Rows from block 8 of a small multi-label image tagger, named by matrix and row number. Rows with one number belong to one neuron. Each number is 128 + 32 x the weight over its row's rms, rounded and kept within 0 to 255. All counts start at 0.
After each neuron's rows are labels from the 100 images, of 14976, where the neuron reaches its highest value: "responds to" is what is common among them; "peak at" is the part of the image that holds the peak. Only what is clearly more common there than usual is listed. The data: photos of plants, animals and fungi (iNaturalist).
# fc1: MLP up (model.blocks.8.mlp.fc1.weight, 512x128), inputs 0-127
# fc2: MLP down (model.blocks.8.mlp.fc2.weight, 128x512, transposed), outputs 0-127

fc1.73 [115 107 152 158  74 106 132 103 139 120 131  59 129 157 108 113 142 129 139 115 106 139 112  55 148 115 133 113 150  89 144  97 107 140 126 189  76 103  87 117 150 145 113 164  90 140 129 117 185 135 131  29 112 144  99 119 133 122 150 152 121 118 152 150 146 129 145 106 148 107  83 146 152 127 147  88 146 139 113 142 150  43 172 114  51 124 149 124  63 118 150 120 126 128 187 113 161 157 127 135 163 131 174 133  83  87 124  53  95 107 120 144  31 137 111 104 121  99 182 155 124 121  60  97 177  96 196 114]
fc2.73 [ 93  95  73 138 148 112 127 107 155 106  89 148 171 118  81 137 148 208 107  93 106 177 171 184 174 154 130  84  95  76 150 100 103  92  88 102 129 148 127 160 217 121 105 142 130 182 109 152 146 134 156 154 154 119 167  90 147  58 119 107 143 143 113 125 163  93 153 106 135  94 172 100 152  94  95 156 146 142  93 127 119 162 102 152 117 130 166 141 119  74 123 108  90  88 118 144  93 155  99 161 142 137 141  97 117 159  99 149 132 169 188 112 122 122 113  76  54 194 137 151 112 107 161  60 128 173  98 161]
responds to: order Passeriformes
peak at: centre

fc1.467 [115 163 132  80 139 143 151 108 116 132 216 127 132  88 117 156 186 104 150 216  87 193 161  96 103 176 123 136 123 136 145 126  96 104 146  78 140 102 122  83 144 115 133 122 121 188 188 123 100 159 142  91 145  82 133 162 136 106  91 122 154  68 203 122 137 122 125 125  96 103 164 137 145 163 175 134 136 190 122 187 145 107 118 122 146  73 117 152  66 152 141  71 130 131 139 151 115  83 115 104 100  95 143 112  36 103 147 120 131 166 105 143 159 165 122 104 127 149  99  85 147 130 117  69  94 107 147 165]
fc2.467 [117 113 129 100 127 106 108 146 129 174 164 231 157 137 145 138  92 136 103 130 139 206 110  51 173 154 117 191 148 149 150 138  94 130 105  83 143 114 131 100  86 137 126 139 181 135  62 165 105 105 121 119 117 126 114 160 119 133 147 138 189 154 142 154 112 125 127 115 113  54 136 125 106 123 140 188 125  34 106 159 152 128  97  85 148 193 134  64 140 129 111 181  78 111 114 152 147  90 112 157  91 102 127  95 103 154 163 141 143  96 172 128  92 136 164 144 169  84 140 178 133  98 110 109  96 125 101 181]
responds to: class Aves; phylum Chordata; order Passeriformes
peak at: bottom left; bottom right

fc1.377 [186 104  60 121 136 105 167  87 116 141  41  96 130 100 144  86 110 150 127 138 123 167 135 145  16 117 122  72 145 129 176 156 130  59  83  95 117 234 138 145 115 100 117  94 114  94 129 109 134 132 137 143 102  95 103 117 114 146 143 129 190  91 148 129  97 120  95 120  74 126  95 100 134 180  96 159 133 161 138 127 102 109 150  89 156 136 107 127  83 188 156 109 136 122 124 117 127 179 152 127 105 116 104 149  72 180 166 150 152 112 116 154 169 132 126 148 145 140 117 127 151 103 101 159 147 117  49 165]
fc2.377 [120 142  57  77 168 119 133 114 122 109 134 176  94 149 112  89 131 138  73  99 130 125 125 142 127 134  78 113 110 157 197 100 125 101 109 118  62 134  98 177 118  68  92  62 165 154 133 103 157 112 113 136 111 133 127  64 117 178 102 150 214 105 135 104 139 179 140 146 169 154 159 196  90 135 124 127 153 147 158  87  65 150 152 130 150 157 157 110  99 134  91 138  84 105 195 172 117 139 145  67  94 119 147 113 103 108  81 153 130 161 162  90 145 118  96 140 155  99 133  77  99 177 164 147  89 146 162 123]
responds to: order Passeriformes
peak at: bottom right

fc1.166 [118 115  61 111  77 158 152 131 113 155  86 152 126 109 129 119 181 149 136 141 134 128 119  86  86 230 148  91 145 119  94 108 135 144 108 155  38  78 126  72 122 140 126 122 128 135 163 139 119 186 138 111 164 142 131 129 155 105 151 181 163  92 183 154  94 122 123 119  62 192 153 148 128 185 123  80 140 136 165 138  67 106 133 118 136  90 116 130 115 158  68 117  87 119 155 122 137 140  79 127  43 136 112 134 138 133 155 146 139 105 110 151 121 150 135 155 121 123 229  83 148 133  90 102 133 118 180 160]
fc2.166 [140  87  90  70 141 155 102 102 128 136 121 146  91 118 137 108 141  63 141 154 146 137 162 154  94 111 185 144  90 109 137 121  72 118 117  68 118 142 142  66 183  99 138 153 121 171  67 185 131  64  86 132 114 141 184 100 103 105 127 119 199 127  85 155 136  89 126  61 149 131  95 128 156 116 143 112  79 174 144 182 127 101 165 152 116 183  95  83 130  83 156 127 151  96 142 156 138 133 105 132 144 133 133 128 102 166 168 224 152 148 142 122 116  90 106 139  92 174 173 126 112  84 168 142 176 113 119 166]
responds to: kingdom Plantae; phylum Tracheophyta; order Asparagales; family: Asparagaceae
peak at: top right

fc1.313 [110 144 163  89 151 101  78  89 153 152  79 106 127  92  94 178 101 112 125 118 177 117  97 161  95 114 142 109 154 114 102  77 146 102 107 180 100 105  99 131 152 102 159 191 144 172 161 116 107 137 167 145 146  73  88 121  97  73 143 143 111 166 208 189 109 144 123  67 165 188 135 131 124 136 105 187 144 107  86 133 170 115 138 132 101  74 151 177  94 123 151 115  99 122 148  63 146 115 159 131 129 161 154 119 111 141 123 175 133  63 151 178 200 147 154 128 193 133 173 115 101 152 104 149 114 146  94 139]
fc2.313 [107 115 140 119  94 107 155 130  74 148 115 123  81 130 114 150 119 120 114 149 159 100  99  97 107 163 158 207 186 129 118 165 182  29 141  82 153 118 178 137 122 143 122  82 175 126  80 184  45 130 169 113 108 161 133  85 163 102  95 114  88  92 175 158 134 133 110 155 133  76 165 128  95 128 174 121  50 101 120 148 133 127 117 180 144 148 113 149 170  98 123 120 118 149 147 106  92 134 108  95 141 148 100  92 170 180  84  75 108  91 154 144 136 103  96 123 146 136 166 167  64 162 131 156  97 138 139 129]
responds to: class Insecta; phylum Arthropoda
peak at: centre

fc1.66 [176  91 120  65 162 163 106 107  46 145 105 129 110 127 146 140 176 142 117 149 109  82 148 153 133 135  99 139  96  76 144 188  87 149 143 109  90  76 145 124 127 146  65  80 116 112 143 151 146 171 143 156 109 118 128 133 121 117 156 130 178  77  94 156 122  90  63 156 138 111 145 149  99 102 138 115 168  99  76  84  93 115 124 146 124 104  97 139 153  66 115 120 126 103 146 132 171 161 142 106 154 136  56 116 185  94  96 157  46 116 131 112 132 190  97 103 132  64 119 136 163  94  57  90  80 114 118 145]
fc2.66 [130 150 119 127  79 123  93  36 116 215 133 151  96 116 167 106 145 132 157  87 124 130 112  94 147 135 142  62 103 132  49 149 146 127 132  82 162  86 159  86  67  65 123 105 109 122 194 125 157  79 102 174 146 132 100 116 152 161 115  94 136 122  96 156 123 176  73 103  81 140 156 136 123 113 115  92 108 125 123 148 112 151 113 121  90 126 125 128 155  64 132 115 166 119  93 130 128 111 157 147 117 133 157 148 125 141 150 109 104 155 100 147  71 153  91 151 125 145 129 228 124  42 176 161 155 141 159 147]
responds to: class Aves
peak at: top right

fc1.61 [136  96 118 106 189 126 163 150 137 112 184  90 122 153 120 155 157  78 162 125  96 183 101  82 106  84 132 152 130 109 144 107 152 138 162 110 100  59 120  89 143 143 114 114 144 156 147 157 154 139 163  92 192 197 162 144 133  94 143 100 161 127  60 109 134 143 120 133 189  90 164 146  99  83 142 116 127  93 133 153  93 101 134 104 169  84 142 160 135 116 127  86 157 122 181 163  94 123  97 134 124 120  99 134 117 121 121 186 128 140  33 153 130 194 169 112  63  98 152 134  80  60 156 117 158  68 118 131]
fc2.61 [112 145 143 116 101 127 110 113  91 108 183 166 126 107 126 152 110 160  98 161 143 102  99 104 129 144 153 128  75  68 101 102 126 160  82 135 158 162  62 143 114 105  99  96 123 103 159 107  74 111 116 186 132  86 121  79 136 153 177 168 116 104  90 131 128 217 121  89  97 133  71 119  99  72 130 125 146 168 125 144 118 123  71 193 113 145 121 108 124 118 160  98 170 175 114  99 129 141 144  74 130 152  81  87 128 215 152 149 115 142 122 167 135 154 186 118  85 127  87 131  78 108 109  35 161 109 105 126]
responds to: order Passeriformes
peak at: centre

fc1.221 [140 141 107 145  97 151 131  89 101 121 101 125 127 156 114 151 150  82  84  83 150 105 192  57  86 205  94 116 183 108 164 120 118 121 158  92 159 169 128 107 143 111 154 118 169 143 109 118 131  99 121 131 186 124 132 143 102 118 147 118 149 152  82 128  82 101 135 142 153 160 143 171  55 144  97 180 112 116  99 156 165  82 108  96  94 114 113 127  52 199 120 137 118 112 138 149  99 170 198 167 183  80 138 129  70 144  58  98 151 122 152 144 125 146 155 133  87 127 193 143 112 161 148 136  68 126 148  96]
fc2.221 [141  97 124  67 136 154 135 142 121  47 160 137 159 198  82 122 124 126 127  68  96 100 174 188  79 167 132 141 128 122 110 103 132 117 129 128 142  78 158 120  93 142 183 142  79 109 113  63 144 146 207 139 165  93 135 172 141 122 114 151 107 141 113 133 175  68 132 104 163 150 130 135  71 149  93 165 103 172 130 128 176 126 148 104  96 109 134 120 134 102  99  72 182 133 134 113 138 108 136 113  80  86 138 161 118 100 118 129 101 175 163  83 156 186  84 118 153 192 118 126  88 209 124 150 107 133 106 102]
responds to: class Insecta; phylum Arthropoda; order Coleoptera; family: Coccinellidae
peak at: centre

fc1.332 [111 137 162 167 109  98  62  74 141 118 101 135 114 116  92  86  75 131 103 107 154  88 161 196 123 118  76 176 100  97 100  92 131 113 168 145 164  87 105  96 156 101  72 177 139 125 143 104 135 149 149 167 172  94  81 102 132 120 154 117 134  92 163 147  71  91 160  96 168 124 134 120 103 143  98 213  53 130 126 137 145  55 126 136  97 106 175 134 153  62 162  74 149 125 149  73 128 139 149 115 138 133  62 134  88  89 126 174 144 155 183 149 110 121 139 135 147 103 100 132 112 141 176 123 114 157 103 140]
fc2.332 [177 123 132 143 154 137 125 123 122 122 102 132 106 161 183 170 101 120 163 146 148 126 145  88 103 136 117 159  98 141 179  99 153 136 145 114 116 107 121 161 131 129 103 150 113 113 126 103 122 165 147  71 130 129 179 128  98  89 161  97 162 108  96 119 167 125 139 138  43 132 193  98  83 194 175  41  93 165 153  89 105 140  97 147 164 139  58 165  98 101  97 143 212  98 164  73  97 120  90 104 112 103 179 169 120 126  99 105  90 134 142 122 158 174 155 183 178 128 166 133 172 171 172 139 128 101 156 149]
responds to: order Anseriformes; family: Anatidae
peak at: centre

fc1.421 [133 144 101 166 123 141 139 129 155 168 126 101  94 122 130  63 158 137 127  91 121 165 146 171 151 123 157 166 107 166  45 114 128 139 143  90 102  91  92 154 137 124 132 166 110 104  82 171 187 186  59 129 164 137 124 140 109 151  75 157  85  71 162 133 146 166  82  82 137 169  98 121 160 158 175 131 101 133 164 181 164  40 130 182 119 107 140 111 126  95 118 116 173 147 111  96 201 110 115 105 162 159 114 100 127 109 163 128 186 168 158 131 119 121 172 138 160  69 140 162  91 116 152 129 118 106  74 141]
fc2.421 [118 118  80  92 197 137 111  78  82 128 123 123 105 110 142 117 186 144  88 120 125 255  96 118 173 155  80  87 183 129 156 133 192  88 126  95 138  79 129 182  69 166  82 136 133 159 110 121 129 157 123 120 153 185 113 123 122 140 156 139 123 131 175 149 147 126 155 125 143 184 151 126 147 114 136  97  86 170 129 127 164 115 125 186 130 173 138 178 108 110 112 130 179 105 185 151 143 117 100 103 157 143 141 100 171 123 135 109 117 121 118 168 153  91 187 122 122  98 166 158 117 157 143 152  45 141  98 134]
responds to: class Aves; order Charadriiformes
peak at: centre

fc1.344 [113 122 178 138 146 177 111 146 127 100 123  96 175  98  99 149 129 188 117  78 104 112  99 148  50 128  89 108 167 129 155  67 123 140 155 119 118  98  97 105 105 150 161 146 120 129 167 142 113 141 136 119  66 134 129 185 166 126 136 129 125 101  53 157 112 165  87 175 158 117 149 145 129 142 116 181  46 206 147 122 173  94  87  94  77 106 132  97  92 165 130 107 108  88 113 165 100 188 137 191  96 115 118 146 125 107 147 173 112  79 135  84 104 139 171 193  70 127 139 163 155 114 133 124 172 120 123 119]
fc2.344 [123 109 127  83 117 109 146 166  98 105  97 101  99  84 120 152 101 141 119 143 101 155 111 121  90  85 118 138 144  94 121 152  66 128 120 172 174 143 150 109  46  72 124 172 141 196 118 163 127 147 214 108  95 178  74 123 142 132 120 162 142 135 104 102 142 176 149 112 167 131 141 109  96 157 129  96 106 109 130 136 160 155 108  99  84 148 174 134 110 149 131 125  90 114  73  72 101 125  52 180 150 125 135 105 147 126 163 130  75  85  99  78 124 151  39 119 151 109 105  98 114  98 211  99 107 130 101  96]
responds to: class Insecta; phylum Arthropoda; order Coleoptera; family: Coccinellidae
peak at: centre

fc1.199 [148 128  77 142 134 102 145 192 181 115 106 105  99 118 196 154 136 108  82 107 133 138 121 144 103 153 112 171  92 133 111  69 135 123  93 189  89 116 129  91 191 192  20 168  99 100  94 127 197 136 155 110 119 133 137  94 155 112 157 115 141 120  71 121 115  85 120 137 123 117  98 119 170 153 140 165 122 130 107 165 124 128 176 116 136 115 176 101 140 136 132 124 104 142 139 110 139 150 197 172 239 143 165 141 172 135  94 112 113 129 160  80 116  72 164 132 157  98 149 134 120 135 108 103 150 135 109 177]
fc2.199 [101 117 142  74 128 163  85 143 119 143 144 156 122 109 151  50 138 108 128 179 111 191 173  90 121  82 128 166 103 132 122 117 104 104 162 112 132 113 170  88 157 134 135  97  47 132 175  84 118 101 114  79  58 125  74 129 124 120 146  72 101  78 133 123 132  84  59 183 109 125  91  80 136 139 131 136 123 117 185 121  98 105 144 121 105  97 139 202 131 159 101 127 119  86 214 176 135  79 150 167 136 150 149 135 123  83 141 121 137 164 153 131 172 144 144 105  83  88  85 141 119 142 126 156 130  88 154  82]
responds to: order Passeriformes
peak at: top centre

fc1.229 [106 126 150 151  90 148 179 122 141  61 107 131  69 146 114 136 181 135 158 173 163 161 125  98  72  77 159  89 105 119 151 182 156  55 130  83 137  92 176 125 115 150 188 115 130  71 118 147 202 149 114 112 120 169  81 127 175 136 137 121 163 132 163 138  90 130 118 121  86 127 131 154 166 114 126 104 149 124 246 153 143  76 127 107 136 127 112 130 112 140 173  68 156 112 106 104 105 147 154 197 143 146 143  59 140 154 123 121 126  87 136 153 147 125 163 104 142 140 137 110 124 100  87  88  84 143 166 151]
fc2.229 [170 153  86 106 160 167 124 158 156 114 123 109 189 109 166  76 156 144 136 103 104 122 141 176 105 138 186  74 118  92 148 184 161 172 120 106 129 108 166 111 124 146 132 148  83 105  82 189 129  79  83 120  96 114 101 148 112  74 131 123 160 108 151 152 130  96 204  50 150 156 118 160 149 145 167  92 110 167  84 138 169 136 110 199 131 107 150 158  63 142 157 107  90 121 221 124 145 150 138  99 145 140 165 118 102  65 108 142 133 107  85 128  98 156 180 100 151 132 129 128 145 136 174 123 114 125  95  97]
responds to: order Passeriformes
peak at: centre

fc1.171 [218 119 147 101  87 148 148 136 154 188 123  95 191 143 106 133 203 155  77 154 100 138 105 162 103 129  76  82 129 165  95 155  73 206  67 149  98 133 107  72 142 127 131 130  91  78 151 130  88  95 154 145 117 119 140 135 150 162 125 134  70 140 135  85 120 111  79 159 115 105 129 170 105 109  79 146 162 113 168 163 209 111 168 177 130  92 148 170 168 142 140 112 154 173 124 138  97 107 166 113 144 123 140 134  97 119 125  78 121 161 155  81 108 120 172 132 105 105 128 126 164 150  72 118 113 168 117 123]
fc2.171 [147 151  90  97 133 117 118  91 122 114 124  55 122 123 183  84 116 132 122 105 128  77 111 123 157 177  83 123 141  89  98 148 107  93 139 144  99 110 215  83 161 185 153 199 170  84 147 119 117 183 113 134 141 126  51  91 100 125 134  95 118 129 153 152 135 135 141  97 136 128 142 145 133 131 204 130 131 140 182 158  87 111  96 152  98 110 143 190 141 143 151  87 152 183 106 119 149 107 129 144  49 181 162 174 131  98 115  95 143 165 128  70 138  47  94 149 116 125 153 127 128 186 123 118 157 100 107 115]
responds to: class Insecta; phylum Arthropoda; order Coleoptera; family: Coccinellidae
peak at: centre

fc1.373 [137  83 150 105  68 156 102 108  88 116 116 128 158 142 179 146 193 162 147 134 104 157 170 143 126 158 171 126 141 173  76 139 150 163 163 151 152  62 115 128 113 112  97 158 173 128 151  64  97 176 165 103 102 189 141 145 181 154 165 140 160 154 108 133 138 108 156 165 117 142 154 163  84 129 138 139 137 140 150  86 110 104 144 110 145  52 107  91 102 127 115 151 160 111 138 102 132 159 207 145 127 123 150  59 167 173 114 119 149 194  96 144 180 163 163 125 115  59 150  92 103  92  89 111 102 166 174 136]
fc2.373 [144 178 188 100 119 188 162 143 138 117  86 133 139  59  99  76 132  91 146 142 166 127 117 111 134 129  79 102  83 104 131 214  86 160 135 111 171 129 156 110 181 114 140 161 150  90 102 167 129 174  97 178  97 134 103 144 141 100 129  99 168  78 122 125 101 146 174 168 133 111 183  69 133 117 130 166 123 146 204 145 159 147 103 161  95  98 140 164  88  92 130  95 117 146 147 162 177 154 124 112 132 120 114 109 116 125 159 135 148 140 180 160 189 169 109 189 123  53 151 103 132 148  85 119  88 106 161 147]
responds to: kingdom Plantae; phylum Tracheophyta; order Asparagales; family: Asparagaceae
peak at: top left

fc1.505 [144 141  97 170  72  95 120  94  90 130 115 134 162 182  86 107 132  59 118 121 213 103 126  88 157 143 103 132 164  99 134 118  98 155 106 136 119 104 136 140 133 134 123 119 119 141  70 148 128 109 192 127 157 156 177 121 123 156 166 125 141 164 107 154 108 105  91  82 141 190 104 142 144 139 173 143  85  94 211 139  84  70 148 137 140 102 142 183 110 150  52 152 163 158 135 114  98 102 211 141 152 102 114 145 141  75 145 102 124 142  90 114  86 149 119 167 143 139 117 124 163 124 107 196  83  72 100 173]
fc2.505 [126  60 117 132 115 142  98 113 100 172 149 218  91  88 112 125 136 154 113 122 117 122  98 196 172 199  51 102 124  94 149 142 154  66 152 120  90  78  98 122 123 102  39 149  89 161 139  92 108 183 141 197  79 125 119 138 131  75 145 126 132 138 128 204  92 127 127 115 133 160 139 118 108 117 139 107 112 141 112 207 154 126 134 132 125 173 178 142 164 169  79 112  96 115  78 156  86 160 101 143  96 123 125 122 148 144 142 124 131 110 133 138 108 130 148 110 102 130  96 139 151 101 161 145  57 118 162  97]
responds to: kingdom Plantae; phylum Tracheophyta; class Magnoliopsida
peak at: top left

fc1.420 [168 121 151 164 102  97 158 144 136 169 160  97 113 136 100 127 152 152 135 151 142 221 141 111 157 162 141 168 161 153 162 133 183 139  96  94 170 164  72 107 169 103 143 171 115  82  87 117 124 109 188 147 125  93 160 134 135 116 147 111  86  85 166 146  60 104 138  94 149  87 162 152 163 128 120  93  70 132 135  76 135  86  45 139 138 111 155 119 134 128 136  78 120  79 113 119 105 155 113 217 183 102 144 104 139 142 118 162 155 134 152 131 159 209  85 135 127 114 117 188 112 132 132 181  93 142 146 134]
fc2.420 [101  90 121 128 133 180 182 121 123 161  82 179  97 112 113  80 142 121 141 139 161 182 162 124 134 144 149 101  87  73 105 168 132  70 102  64 120  48 146 129 170 119  91 158 113 177  94 138 129 132  53 148 101 171  87 136 140 117  75 137 124 173 105 145 117 162 137 171  86 133  90 135 173 135 149 117  61 159 130 124 127 146 113  69 201 104 104 132  76  46 171 149 130 131 127 149 134  87 124 109 152  90 127 131 107 112 124 159  59 171 104 176 122 151 127 122  91 124 174  92 150 129 152 144 117 140 128 145]
responds to: phylum Arthropoda; class Insecta; order Odonata
peak at: top left

fc1.481 [ 53 100  85 155 110 136 123 127 100 154 109 100 155  94 116  77 154 140 139  84  89 114 168 123 140 117 131 141 133 113 131  57 131 156 119 157 130  84 142 107  92 124 135 109 139 164 138 152 144 140 182 102 145 124 145 134 153 115 159 160 197 109 112  92 150 189 102  82 100 122  81 106 135 102 156 168 123 135 170  25 133 110 145 136 173 103  76 165 117  80 124 114 169 114 162 149 132 157 109 160 136  82 143 138 179 180 101 151 102 135 143 134  87 111 111 119  90 124  46 145 208  93  69 136 143  84  63 143]
fc2.481 [132 103 127 142 126 117  67  98 115 178 101  92 168 169 196  95 136  76 109  56  97 101 205 120 123 146  95 161 118 145 145  89 194 127  90  47  80 155 108 126 163 103  93 140 147 131 170 103 142 170 112 140  96 111  92 116 120 116 107 153 140 119 124 131 126 115 161 157 123 158 138 110  81 140 123 131 160 100 100 115  93 130 183 114  89 129 129 122 173 100  91 142 139 127 105 106 127 119 148 130  67 168 133  34 127 163 109 155 122  97 104 206  76 120 139  93 126 146  50 136 104  85 113 150  91 144  81 109]
responds to: phylum Tracheophyta; kingdom Plantae
peak at: centre

fc1.472 [119  75 139 123 152 108 146 136 120 108 179 117 149 120  89 111 119 144 106 148 174  92 170  99 143 116 107 164 134 129 136 113  86 158 144 138 178  83 174 176  98  99 103 131 159  57 155 137 132 118 164 121 182 130  80  55 166 182 118 162 153  72 183 165 123  57  77  90  95 131 177  95 160 152 106 102 166 122 186 121 135  95 117  85  95 143 184 157 112 106 168 135 167  92 119 105 144 142 151  91 114 112 131 156 159 148 146 126 134 131 115  75  81  85 117 171  84 116 195 120 112 129 183 107 112 168 175 117]
fc2.472 [154  95 107 121 110  94 133 152 141  97  74 167 161 107 116 138  91  75 122  96 196  92 192 146 128 115 115 115 177 157 123  85 118 161 156  89 136 120 185 166  90 203  91 126  70  85 106 164  76 170 178 102 104 113 137  61 137 149 148 144 186 107 154 154 132 101 134 111 174  97 133 139 101 115 162 156 182 153 128  91 122 124 131 161 178 112 144 134 160  64 123 107  82  99 143 156 148 161 131 101 153 127 143 120 144 144 101 111 152 159 117  55 107 132  99 162  84  98 172 102  64 117  79 144 141 118 148  81]
responds to: kingdom Plantae; phylum Tracheophyta; order Asparagales; family: Asparagaceae
peak at: middle left

fc1.92 [150  88 119  45 158  96 137 190 129 105 119 129 126 117 215 118 164 150 122 139 100 125 170 129 154 143 144 154 143 142 146 150 129  85 136 182 116 129  76  87 174  91 134  95 137 107 157  99 125 107 161 122  94 175 112 156 115 131 140 134 102 140 133 113 119  89 131 113 139 111 124  80 143 163 130 122 161 124 196 159 149 128 123 157 121 118 137 120 167  99 101 138 139  97  75 117 153 133  43 197 133  61 100 100 116 191  88 128 135  67  75  42 152 113 176 125 127 116 171  92 160 149  41 119 147 119 147 113]
fc2.92 [134 122 155 174 159  97 132 125 156 147 157 106 169 142 123 145 109  96 158 130 163 143 108 146 144 124 132 123 175  93  84 103  47 174 121 110 139 214 183 152 103 163 139 121 144 109 110 145 116 108 116 139 157 112 129 184 122 136  85 109 158 143  60 155 127 183 140 208  88 134 113 121 167 117  97 129 135 143 176 172  92 149 191 143 120 120 141  88 113 168 190 154  98 104 128 152 158 125 131  92 121 141 102 154 126 133 146 144 139 190 120 121  90 149 151 189  68 191  96 128  57 152 174 202 144 157 114 155]
responds to: phylum Tracheophyta; kingdom Plantae
peak at: bottom left

fc1.395 [130 124  97  93  92 148 165 156 103 134 136  89 114 137 170 116 138 160  85  99 116 171 185 101 116 141 117  65 109 144 130  83 125 123 102  99 136 172 133 135  92 153 144  83  88 122 216 191 130 132  77  94 156 103  97 198 120 102 124 121 134 133 147 170 150 121  67 124  91 153 138 129 129 164 144 128  94  71  88 101 182  98  61 101 136 133 131  93 127 146 144 106 186 174 168 147 149 190 138  97 118 102 139 182  73 149 187 132 124 125 145 119 146 140 155  78  68 126 140 181 122 144 102 145 171  87  73 113]
fc2.395 [141  95 115  89 210 107 112 124 140 107 126 112  69  97 156 121 121 190 112 171 141  99 166  70 175 132 165 125 145 125 180  83 119 173 143 117 139 130  91 144 150 159  80 144 134 126 204 119 171 130 179 133 144 151 105 127 183 153 118 156 121 114 121 170 104  79 158 160 190 120 137 140  98 138  78 120 163 132  89  79 146 147 154 152 102 136 115  82  87 106 146 142 134 183 185 160 116 124  80 150 108 132 108 110  94 191 148 136 151 142 182 122 213 143 142 122  70 133 165 160 126  90 145 140 160 114  65 154]
responds to: phylum Arthropoda; class Insecta; order Coleoptera; family: Coccinellidae
peak at: centre

fc1.482 [145 154 132 126 157 142 174 104 111 103 159  71  99 124  98 117 158 162 121 133 173 127 101 111  26 131 126 130 108 171  73  94 147  85 126 133 172 111 127 127 134 177  65 198 183 111 120 105 136 110 156 191 103 159 148 151 146 109  88 111 151 139 131 139 123 152 134 150 152 155 187 130 150 110 158  87 136 175 233 138 128 104 166  80 135  91 122 116 151 131 123 162 116  61 156 109 159 101  75 142 123  54 160 154 197 147 102 124 137 116 132 118 139 167 136  88 107 163  83  91 153 107  91 139 117 144  96 134]
fc2.482 [133 150 114 109 160 199 115 114  95 102 180 135 138 172 150  76 124 187  93 106 151 164  98 150  93  85 110 129 109 129 140 110 153 110  99 110  72 136 115 130 127 147 146 165 116  99 139 105 148 133 141 120 125 121 126 130 125 163 168 136 159  41 119 133 136  79 188 159 156 143 165  71  89 180 117  71 144 151 117 163  97 163  75 140 116 111 123 104  91  72  95  96 119 169 110 141 127 199 136  60 109  73 106  97 108  92 115 108 109 171 195 157 179 110 121 154 145 165 129 119 116 127 111 182 186 164 120 198]
responds to: order Anseriformes; family: Anatidae
peak at: centre

fc1.2 [132 181 136 188 124 152 112  66  98 166 132  70 113  91 103  89 142 136 144  42 188 139 150 115 130 135 178  97 128 159 126 139 146 161  96 143  91 138 166 125  87  96  64 142 164 114 150 108 129 149 177 139 141 113 155 128 114 126 130 182 100 112  67 118 151 161 135 215 172 170 181 117 186 170 118 146 130  59 140  89 119  80 140 161 161 121  69 163  57 119 140 188 127 108 141 141 138 123 140 159 160 135  96 183 163 187 159 144 127 129 117 112 114 167 127 100 158 123  98 115 131 137 130 147  92 131 118 108]
fc2.2 [ 80  86 125 156 106 128 178 121  86 134 177  90 128 116 157 101 141 125 161 171 125 172 151 161 174 155 177 136  79 161 104 148 158 138 145 124 126  79  69  85  93 169 132 143 106 123  91 154 141  97 137 144 119  63 152  91 129 212 102 183 115 127 230 140 119 141 105 142 108 148 138 140 114 139 102 156  97 127  70 163 106 120  92 115 104 136 139 152 122 122  78 122 164 129  71 140  81 127 129  60 134 112 143 187  90 184 119 142 105 206 151 126 130 183 111 115 129 104  86 139 162 107 147  70 142 142 132 102]
responds to: class Insecta; phylum Arthropoda; order Lepidoptera; family: Nymphalidae
peak at: centre

fc1.132 [138 142 121 113 144  75 170 124 122 124 133 126 138 118 150 177 118  43  57 149 136  83 156 123 118 113 143 155 108 116 103  94  81 144 100 183 112 150  48 146 205 146 110  78  91 149 143 149  89 148 153 160 108 117 153 137 173 159 213 119 132 127 119 119 152  98 158 112 176 142 184  87 123  91 154 130  94 126 150 145 183 157 151  97 100  80 111 131  85 183 135  98 148  90 159  92 127 141  88 105 144 149 157  95 102  74 136 175  97 108 187 175 141 123 131 110 147 157  74 166 134  83 129 122 160  83 110 113]
fc2.132 [124  92  74 144  72 132  68 140 115 137  60 196 124  86 136  87  98  95 153 120 101 103 105  66 114 194  85  63 142 152  94 101 151 163 115 167 175 140  86  82 104 164 139 157 132 107 125 101 113 103 131 144 130 109 156 109 148 111 156 146 153 124 173  93 149 113 166 120 193 108 108  99 129 123 180 147 173 156 155 102  98 168 114  56 185  43 117 144 135 169 139 130 121 112 173 116 121 111  94 152 138 139 112  90 152 122 150 109 121 168 144 153 192 154 164 144 152  96 170  97  79 133 114 128 166 103  90 126]
responds to: phylum Tracheophyta; kingdom Plantae
peak at: top centre